From a checkpoint of a small model that answers yes/no questions on an image's attributes.
Model: encoder norm layernorm, encoder activation quick_gelu, encoder patch size [8, 8], encoder width 320, fusion encoder layers 8, fusion encoder norm layernorm.
Training: soap at rate 0.0025, 15500 steps, batches of 256.
Data: trained on telescope images of galaxies (Galaxy Zoo DECaLS), 88335 training examples, 44.9 epochs.
Rows from block 5 of the image encoder of a small model that answers yes/no questions on an image's attributes, named by matrix and row number. Rows with one number belong to one neuron. Each number is 200 + 20 x the weight over its row's rms, rounded and kept within 0 to 999. All counts start at 0.
After each neuron's rows are labels from the 100 images, of 14848, where the neuron reaches its highest value: "top examples" is what is common among them. Only what is clearly more common there than usual is listed. The data: telescope images of galaxies (Galaxy Zoo DECaLS). In brackets: how many of the 100, against the usual share in percent.
# fc1: MLP up (encoder.blocks.5.mlp.fc1.weight, 640x320), inputs 0-63
# fc2: MLP down (encoder.blocks.5.mlp.fc2.weight, 320x640, transposed), outputs 0-63

fc1.343,214,208,168,159,197,228,183,213,176,208,207,186,194,168,218,200,158,175,209,230,234,199,214,185,209,198,217,154,194,181,213,214,165,222,230,195,230,176,205,204,191,225,212,184,220,217,212,191,203,192,219,213,204,189,212,223,189,202,218,225,225,179,237,203
fc2.343,212,176,246,217,189,194,199,204,202,173,226,190,212,190,165,198,159,186,180,162,198,216,199,196,186,208,192,195,189,186,192,176,213,213,202,195,206,173,198,194,211,221,237,211,202,179,168,210,182,185,155,183,188,199,223,178,213,194,223,211,198,215,204,239
top examples: edge-on disk: yes (30 vs 5.2)

fc1.493,195,200,202,223,188,219,200,168,209,186,206,258,216,202,191,202,216,203,205,187,224,206,223,221,219,211,189,184,200,149,154,221,190,188,206,206,193,212,188,225,213,217,181,218,169,187,198,197,239,158,203,236,205,198,211,216,167,226,222,206,188,191,180,189
fc2.493,204,185,214,198,202,199,177,215,186,201,200,196,172,185,218,207,179,191,201,220,193,206,210,216,217,203,253,228,196,225,202,180,219,217,216,207,181,178,188,215,213,152,213,185,181,230,183,181,203,202,216,191,214,206,195,198,206,196,194,232,206,241,213,198
top examples: spiral arms: yes (41 vs 18.8); bar: no (30 vs 12.9)

fc1.588,232,200,198,158,185,215,188,233,189,198,182,193,218,153,229,179,180,188,196,234,231,213,204,172,212,171,224,165,186,230,198,159,194,249,201,191,216,181,211,217,172,184,241,210,165,230,210,153,177,164,186,216,178,173,202,214,180,212,219,220,189,204,199,216
fc2.588,199,189,207,177,219,186,195,224,214,193,221,187,189,182,166,191,174,214,199,214,195,224,156,212,192,235,161,231,196,202,213,201,187,226,227,211,218,221,216,213,220,210,217,229,216,195,199,233,190,186,192,171,179,199,218,185,240,190,206,197,193,217,193,236
top examples: edge-on disk: yes (28 vs 5.2); roundness: cigar-shaped (26 vs 8.1)

fc1.471,173,216,151,169,188,185,200,231,176,143,209,223,209,179,185,209,186,217,205,194,201,191,230,176,184,187,209,213,199,190,180,209,170,189,218,186,191,170,207,208,216,180,152,216,205,225,180,195,179,213,207,171,244,172,220,238,220,202,208,160,221,192,175,210
fc2.471,192,208,203,187,184,202,196,205,184,203,201,186,201,202,243,185,202,208,199,217,203,194,184,189,217,216,187,158,198,218,191,198,217,217,176,226,177,202,159,160,180,165,224,204,215,223,219,227,206,228,211,194,227,223,198,203,220,189,207,215,178,174,200,221
top examples: shape: featured or disk (71 vs 30.5); edge-on disk: no (69 vs 24.7); spiral arms: yes (54 vs 18.8)

fc1.167,198,192,185,221,198,166,228,259,209,200,233,208,175,173,190,223,190,194,199,173,205,205,196,182,210,253,173,242,227,229,180,195,192,208,195,192,196,188,166,191,210,207,198,208,201,192,206,207,170,211,205,202,207,210,223,215,207,210,203,206,196,205,190,222
fc2.167,159,177,227,212,213,191,203,234,215,212,199,214,183,192,202,208,181,198,208,204,201,191,195,211,228,220,182,216,219,230,179,237,190,190,183,209,187,160,214,217,194,174,208,188,216,219,213,221,170,186,247,229,213,206,272,232,204,214,168,204,193,216,179,226
top examples: spiral winding: tight (25 vs 6.8)

fc1.143,199,194,212,173,188,196,192,151,242,191,256,161,224,190,228,192,187,180,179,217,181,190,187,208,229,201,245,257,184,251,208,225,198,231,211,180,202,187,210,178,183,212,212,181,183,220,203,219,163,199,164,165,205,190,245,225,202,202,191,230,162,205,195,193
fc2.143,196,225,192,185,211,221,203,222,169,209,196,206,192,203,247,211,218,195,210,182,189,223,234,186,229,176,219,197,211,195,189,183,191,194,205,197,185,168,198,243,182,181,221,181,182,194,203,232,181,193,215,210,191,217,225,197,207,188,181,192,198,185,235,194
top examples: roundness: cigar-shaped (25 vs 8.1)

fc1.199,192,172,165,236,176,176,229,197,201,186,211,197,214,190,198,187,178,173,246,195,202,197,181,216,228,178,195,174,228,233,209,210,211,207,185,208,195,223,197,203,188,223,172,198,175,209,211,201,235,216,225,233,190,205,188,208,202,225,201,202,184,212,201,182
fc2.199,216,225,186,213,183,203,163,227,189,155,209,157,225,209,255,196,217,191,219,200,201,187,174,189,217,169,183,192,213,194,187,225,190,215,207,208,224,221,198,168,233,193,171,187,262,173,172,187,172,201,201,223,205,206,235,225,204,192,230,187,202,191,191,248
top examples: shape: featured or disk (79 vs 30.5); edge-on disk: no (56 vs 24.7); spiral arms: yes (51 vs 18.8)

fc1.349,212,211,185,178,159,195,172,183,178,244,205,189,181,174,168,194,176,198,187,173,229,181,214,208,211,200,232,195,203,189,214,200,236,193,229,204,189,197,189,199,210,188,171,185,192,183,203,227,218,225,193,207,211,161,146,219,215,186,203,190,213,221,179,221
fc2.349,217,198,223,162,183,248,193,181,226,198,214,220,194,216,166,191,179,206,205,162,221,208,199,202,183,157,193,188,212,189,171,203,217,211,206,232,192,177,191,197,200,235,214,211,243,187,194,213,179,187,167,183,178,222,178,239,220,203,206,189,192,196,184,216
top examples: roundness: cigar-shaped (25 vs 8.1)

fc1.60,175,227,200,204,214,194,183,248,198,199,209,187,206,157,172,183,190,183,153,237,174,204,191,195,197,208,232,214,191,236,218,195,186,191,162,200,226,170,179,157,220,193,187,213,201,182,199,203,200,229,199,184,255,178,191,215,221,196,196,186,183,176,206,214
fc2.60,190,186,237,222,193,194,216,224,206,219,182,187,189,185,210,181,188,209,212,203,198,195,187,228,204,226,184,219,217,221,187,234,210,211,193,223,189,177,197,215,209,186,205,173,197,209,216,229,181,200,235,209,188,198,286,210,188,234,160,196,206,222,193,201
top examples: spiral arms: yes (42 vs 18.8); bulge size: small (25 vs 7.2)

fc1.303,244,187,200,218,185,201,204,198,180,211,238,211,198,184,210,202,218,216,195,195,187,186,215,174,215,214,215,194,173,201,199,171,187,190,204,224,190,212,200,217,194,175,220,206,231,215,225,176,193,186,197,191,213,217,199,219,175,217,219,179,179,217,187,214
fc2.303,178,213,196,210,203,181,207,192,186,198,204,224,202,191,174,211,180,191,141,222,198,187,208,204,199,206,203,203,236,197,192,202,178,248,232,188,175,202,210,220,222,157,198,206,174,211,183,179,217,192,208,182,193,180,226,214,221,209,212,203,203,199,204,197
top examples: spiral arms: yes (39 vs 18.8)

fc1.63,201,209,174,192,220,178,196,191,212,237,184,214,244,198,216,201,192,205,214,209,193,217,186,173,216,206,192,218,167,199,187,219,207,205,215,181,174,175,212,183,203,226,196,211,210,204,200,188,243,231,194,188,254,184,208,210,176,207,177,234,171,180,202,169
fc2.63,225,167,173,170,177,229,195,193,172,215,162,210,193,239,185,191,181,218,165,186,224,179,199,207,214,190,203,162,196,180,214,182,195,204,187,189,172,208,188,194,209,195,223,185,202,187,198,230,161,191,153,214,181,167,174,185,222,194,201,215,188,210,217,217
top examples: edge-on disk: yes (25 vs 5.2)

fc1.535,187,192,228,200,190,213,167,205,180,215,206,167,193,194,179,221,216,203,203,206,211,218,203,228,192,180,160,226,206,207,203,215,207,203,194,212,178,222,163,200,198,192,179,134,214,188,233,237,192,168,198,187,223,205,226,187,215,201,184,216,177,165,208,195
fc2.535,158,230,170,198,202,207,172,172,201,216,191,202,197,190,185,225,226,198,190,174,184,192,158,231,209,159,159,199,236,222,212,187,201,190,194,206,178,219,226,164,167,197,224,222,220,195,196,199,202,197,213,180,179,168,188,220,188,203,185,196,219,190,207,206
top examples: roundness: cigar-shaped (27 vs 8.1)

fc1.175,170,200,190,193,195,192,237,237,203,189,221,185,189,183,174,187,174,177,189,178,165,196,188,196,206,233,209,211,228,201,185,170,218,238,190,195,167,169,163,207,207,187,173,217,218,180,194,194,166,232,213,147,219,198,201,208,185,219,209,192,235,182,199,229
fc2.175,186,196,223,215,218,204,208,246,193,197,192,218,161,176,200,209,173,215,197,217,191,197,182,207,207,207,198,186,220,230,185,227,235,208,195,182,186,181,196,218,195,194,207,192,203,192,211,219,164,201,235,215,212,198,274,214,180,219,170,213,218,194,185,211
top examples: spiral arms: yes (41 vs 18.8)

fc1.161,196,172,186,213,190,182,196,188,192,232,168,179,223,202,163,199,219,215,264,210,226,207,240,197,214,207,186,204,224,213,149,207,211,207,167,194,199,200,210,205,184,225,184,193,186,204,157,193,241,206,196,185,175,180,177,197,220,215,183,162,209,178,216,191
fc2.161,183,214,195,236,221,182,178,194,218,162,226,179,224,219,213,188,186,163,218,220,208,192,198,218,158,204,207,210,181,227,210,199,197,200,198,200,209,219,214,175,203,179,174,198,212,190,191,200,173,188,180,215,181,203,180,238,216,201,229,185,176,207,205,194
top examples: edge-on disk: no (53 vs 24.7); bulge size: moderate (25 vs 6.6)

fc1.76,170,223,207,202,174,186,204,200,209,202,183,175,191,202,187,200,173,184,189,186,178,191,212,185,206,202,191,210,180,216,208,178,178,242,179,202,170,197,185,204,215,192,197,191,214,208,197,176,160,204,169,199,210,228,219,223,192,207,169,176,231,221,191,205
fc2.76,195,202,258,199,197,206,187,224,220,206,207,173,181,169,211,202,212,196,195,216,194,179,188,206,208,196,194,189,220,223,201,200,190,192,178,200,218,152,203,246,199,177,212,196,203,182,201,199,160,210,265,206,220,232,221,220,217,219,213,208,174,227,185,194
top examples: roundness: round (42 vs 20.3)

fc1.52,162,225,205,198,196,173,218,225,217,209,214,183,192,180,199,192,180,164,165,178,224,184,194,185,188,213,170,221,196,235,162,211,186,218,169,200,200,201,192,198,223,149,184,216,216,200,201,203,193,208,202,227,242,213,207,206,199,172,144,219,205,180,208,203
fc2.52,218,209,222,214,198,185,201,242,243,192,198,182,199,188,207,235,183,214,211,217,183,199,186,216,200,186,184,208,221,196,183,207,211,206,183,197,222,188,177,213,183,177,182,163,197,210,207,241,163,200,221,186,181,227,246,216,215,234,198,165,211,214,189,180
top examples: edge-on disk: no (57 vs 24.7)

fc1.62,192,190,163,196,226,196,193,206,191,229,205,185,215,199,183,181,206,226,188,226,216,211,182,176,200,212,182,162,174,198,206,231,220,218,243,193,158,210,192,199,166,199,227,188,253,195,213,204,198,190,190,217,205,180,206,184,201,197,217,206,207,196,200,235
fc2.62,210,196,200,218,211,198,225,183,192,171,198,236,198,202,200,194,204,187,201,188,203,203,212,196,209,213,199,187,183,199,223,189,191,190,208,212,222,179,175,194,206,228,200,204,175,203,188,200,216,179,184,202,215,167,173,161,172,205,220,195,186,224,188,225
top examples: edge-on disk: yes (29 vs 5.2)

fc1.29,214,202,175,208,185,208,186,192,206,223,223,226,231,184,186,219,174,181,177,186,194,197,215,184,196,215,208,199,215,193,222,205,224,225,209,179,189,189,215,178,217,201,185,231,188,195,217,161,241,198,188,224,188,187,204,228,233,210,179,201,217,215,212,194
fc2.29,171,200,190,220,179,183,203,181,192,217,203,248,195,219,231,196,188,184,198,168,234,217,200,247,180,190,150,218,203,226,188,254,189,192,176,220,184,207,203,211,216,188,228,198,188,206,249,203,208,224,174,206,188,210,196,210,211,200,229,163,180,164,206,199
top examples: edge-on disk: yes (28 vs 5.2)

fc1.495,155,196,174,206,170,212,199,162,167,215,224,163,217,199,208,200,212,185,217,224,202,192,255,187,199,197,211,207,235,225,181,208,217,215,191,194,207,201,166,180,195,197,197,244,192,228,222,215,205,185,209,185,182,193,166,203,197,220,190,212,185,210,208,223
fc2.495,243,184,222,207,201,212,203,195,204,183,203,204,183,218,246,200,231,196,206,195,195,175,195,215,194,209,157,191,197,208,188,229,206,179,207,184,214,206,191,223,183,189,205,184,221,197,194,174,203,231,206,226,211,200,223,215,203,208,216,188,191,206,247,254
top examples: spiral arms: yes (39 vs 18.8)

fc1.263,208,202,221,190,207,203,188,213,196,199,191,210,191,201,166,205,229,236,190,202,201,208,189,223,216,211,174,197,187,221,202,197,193,188,203,153,192,173,189,194,218,231,189,195,196,207,187,202,236,208,190,205,205,214,225,197,186,234,206,218,216,198,203,196
fc2.263,212,190,178,205,223,218,218,208,177,199,136,187,204,210,200,241,190,192,201,184,224,174,238,213,182,182,205,186,197,186,234,193,225,209,187,230,213,243,211,211,201,202,230,159,175,203,198,182,184,200,196,184,207,201,179,198,211,181,211,171,195,170,200,193
top examples: roundness: cigar-shaped (25 vs 8.1)

fc1.34,193,221,231,210,180,196,175,227,227,205,223,191,216,207,173,232,222,179,217,236,191,189,207,217,226,203,197,195,226,209,188,178,227,172,240,195,196,204,182,178,224,186,223,168,237,210,178,182,219,203,231,238,166,230,210,201,219,207,181,184,209,233,215,198
fc2.34,176,185,209,204,177,189,211,221,178,180,217,214,191,205,198,200,210,208,220,234,232,204,198,198,216,175,190,200,187,182,211,222,209,192,221,214,187,191,202,180,193,184,186,211,180,198,201,206,194,213,196,213,219,216,180,247,190,220,214,198,201,193,148,204
top examples: spiral arms: yes (41 vs 18.8); bar: no (34 vs 12.9)

fc1.332,196,208,194,231,227,178,180,158,159,170,183,202,179,203,201,207,237,183,191,242,189,182,198,216,196,213,213,215,184,188,199,183,200,177,240,182,165,180,225,202,212,174,194,221,212,226,159,212,141,191,187,176,186,187,187,199,237,207,199,199,216,189,195,183
fc2.332,206,208,227,232,227,228,164,223,198,204,186,178,216,199,178,200,202,208,170,226,154,205,183,204,191,232,201,211,191,231,192,200,217,207,211,191,193,184,204,175,180,217,231,210,182,229,221,202,213,215,180,194,187,217,200,174,225,153,193,217,213,182,206,214
top examples: merging: merger (27 vs 2)

fc1.620,224,218,203,187,171,183,202,234,197,178,214,161,187,196,224,218,204,188,169,182,190,201,210,181,183,212,210,236,203,186,220,183,194,201,161,199,195,184,221,167,231,234,205,224,202,167,243,178,160,202,215,196,213,213,183,218,219,188,205,229,216,216,170,209
fc2.620,157,155,235,221,195,207,157,222,207,190,228,219,212,194,251,201,197,222,219,216,190,201,228,209,211,198,174,234,237,222,186,210,225,197,208,183,205,155,238,204,207,199,199,168,199,164,181,204,199,188,214,202,201,193,232,212,245,216,198,207,208,212,191,197
top examples: spiral arms: yes (42 vs 18.8)

fc1.109,153,222,201,192,200,231,172,267,205,223,225,208,189,218,215,211,199,206,184,172,175,212,205,198,223,216,155,193,202,206,190,201,211,199,194,198,157,177,199,180,222,181,199,194,205,174,185,180,188,212,208,189,169,197,197,182,172,199,173,197,186,185,182,219
fc2.109,207,204,202,225,205,186,208,221,227,191,230,196,197,185,225,205,197,198,198,172,202,199,229,222,198,213,198,223,239,228,192,196,199,206,204,205,176,173,195,198,190,181,219,198,236,212,167,204,187,219,215,196,223,175,238,200,164,201,211,214,190,207,175,243
top examples: edge-on disk: yes (27 vs 5.2); roundness: cigar-shaped (27 vs 8.1)

fc1.427,186,234,230,216,180,216,216,213,201,210,163,202,206,185,154,202,199,198,238,227,200,198,212,167,202,160,165,202,217,237,180,215,196,182,182,224,205,203,198,152,195,196,185,179,250,216,189,185,179,194,180,210,239,193,200,187,217,181,184,255,216,177,239,166
fc2.427,214,198,232,225,170,181,227,228,225,215,183,185,187,179,237,219,219,212,168,221,193,178,208,198,185,204,189,205,220,220,166,228,166,193,195,200,199,143,215,216,196,163,211,188,192,184,201,215,166,202,214,211,221,212,252,222,200,225,194,193,220,234,192,193
top examples: edge-on disk: no (58 vs 24.7); spiral arms: yes (50 vs 18.8)

fc1.629,222,215,239,219,201,218,186,204,222,206,212,163,234,177,182,174,171,206,177,222,228,212,193,186,177,183,211,194,202,198,220,194,193,214,183,178,198,209,193,175,161,159,218,221,217,196,238,175,222,216,202,203,182,240,190,230,196,214,193,221,198,145,178,200
fc2.629,255,194,194,191,224,221,163,237,183,204,188,217,230,213,222,199,243,212,204,205,180,179,200,216,209,184,208,238,230,208,205,193,195,214,171,223,199,196,231,205,213,182,191,195,237,225,203,199,208,165,187,202,167,204,190,189,200,199,216,188,176,202,214,212
top examples: roundness: round (48 vs 20.3)

fc1.218,176,201,193,217,189,200,229,211,201,181,189,175,217,169,228,180,222,157,246,201,198,174,210,185,180,203,207,225,181,227,203,215,215,196,201,179,205,213,171,186,194,175,205,224,221,212,208,192,245,223,196,221,182,211,158,211,181,174,192,181,221,220,217,229
fc2.218,198,176,199,189,166,202,184,210,210,195,206,209,195,210,209,214,217,174,193,215,209,159,179,188,204,198,146,224,230,186,237,195,205,192,200,216,190,190,173,179,245,186,208,201,193,203,190,203,184,159,200,197,192,171,188,198,210,204,221,198,197,170,216,219
top examples: shape: featured or disk (68 vs 30.5); edge-on disk: yes (54 vs 5.2)

fc1.354,191,191,174,208,187,183,199,182,224,166,200,166,211,197,239,202,229,193,218,202,229,198,168,209,213,174,217,187,199,211,198,191,190,161,231,190,201,172,201,222,195,198,201,228,206,180,202,203,199,230,201,183,138,224,206,238,178,216,216,179,168,239,175,197
fc2.354,159,195,175,209,220,222,197,186,194,222,199,180,147,217,245,196,180,185,166,195,221,226,159,168,210,181,189,213,172,207,186,221,201,215,191,205,165,217,165,182,184,134,207,196,208,217,150,193,220,261,209,189,256,194,188,249,198,200,221,218,186,165,220,200
top examples: shape: featured or disk (64 vs 30.5); edge-on disk: yes (34 vs 5.2)

fc1.91,175,196,246,181,157,157,210,196,177,210,200,186,162,211,214,212,196,169,209,176,183,204,157,209,211,205,192,192,192,203,192,206,202,210,210,200,209,221,154,177,196,191,185,201,208,219,185,167,204,224,206,239,193,199,225,210,205,191,193,213,210,221,239,167
fc2.91,220,197,185,170,200,169,214,236,197,198,166,196,180,206,201,173,195,193,181,208,206,152,226,184,204,194,191,185,193,181,176,229,211,216,191,215,172,222,180,196,188,197,178,192,203,205,236,217,168,208,193,187,189,194,180,226,158,226,228,184,232,224,217,205
top examples: spiral arms: yes (42 vs 18.8)

fc1.67,190,196,217,212,170,196,235,186,202,219,187,199,218,208,193,201,193,220,188,230,211,226,208,183,187,203,188,207,203,231,200,198,213,207,183,202,229,191,206,210,218,189,211,172,216,193,222,223,205,170,199,212,205,151,242,192,206,193,187,187,171,175,199,185
fc2.67,171,237,163,142,214,216,211,202,181,186,170,191,214,186,157,201,187,162,226,183,189,186,169,205,199,186,201,234,200,194,204,190,207,206,195,183,179,203,191,213,173,191,214,203,236,219,228,210,197,204,189,178,196,198,184,178,210,158,192,241,193,203,198,203
top examples: bar: no (30 vs 12.9)

fc1.342,204,163,232,201,219,179,191,194,185,225,220,189,190,180,227,211,201,200,185,177,202,208,184,192,179,215,205,210,204,259,168,208,172,232,234,219,218,249,191,230,147,213,220,192,202,206,198,192,186,217,220,208,183,163,179,205,168,222,196,218,210,195,194,197
fc2.342,223,169,226,202,195,181,186,189,159,203,188,196,198,213,196,193,198,167,180,190,213,200,198,197,190,195,169,198,217,184,200,199,248,215,237,146,216,205,200,196,189,211,239,221,213,180,198,198,196,210,194,190,188,184,149,192,190,184,200,199,210,217,219,203
top examples: roundness: cigar-shaped (25 vs 8.1)

fc1.625,211,194,222,226,213,211,213,204,155,187,192,201,196,234,232,193,221,214,180,200,197,182,208,238,209,221,188,174,175,205,195,193,226,177,166,195,152,201,191,216,177,143,202,218,224,207,182,182,192,193,225,192,180,213,164,219,218,214,200,169,184,192,244,191
fc2.625,189,215,203,226,203,198,205,233,209,227,185,231,184,220,209,153,232,206,207,205,231,216,196,167,214,202,187,195,219,184,216,186,214,198,219,183,189,188,185,208,190,190,202,230,242,180,229,185,174,226,219,242,196,208,194,208,196,180,185,218,201,206,214,211
top examples: spiral arms: yes (43 vs 18.8); bar: no (33 vs 12.9)

fc1.94,209,234,189,212,161,192,211,223,164,215,195,207,188,211,221,172,216,198,161,191,215,208,171,173,222,191,159,181,188,188,230,202,226,234,145,233,189,210,212,212,187,154,202,189,161,197,183,189,207,186,196,199,191,203,188,212,214,217,197,183,210,205,166,205
fc2.94,177,202,175,209,213,208,205,198,226,216,202,228,223,211,202,213,217,205,207,202,225,234,211,234,202,176,212,195,221,237,163,184,215,215,222,177,186,207,223,150,190,200,191,228,208,165,224,181,217,172,184,180,210,196,180,163,200,223,218,181,196,216,207,203
top examples: roundness: round (46 vs 20.3)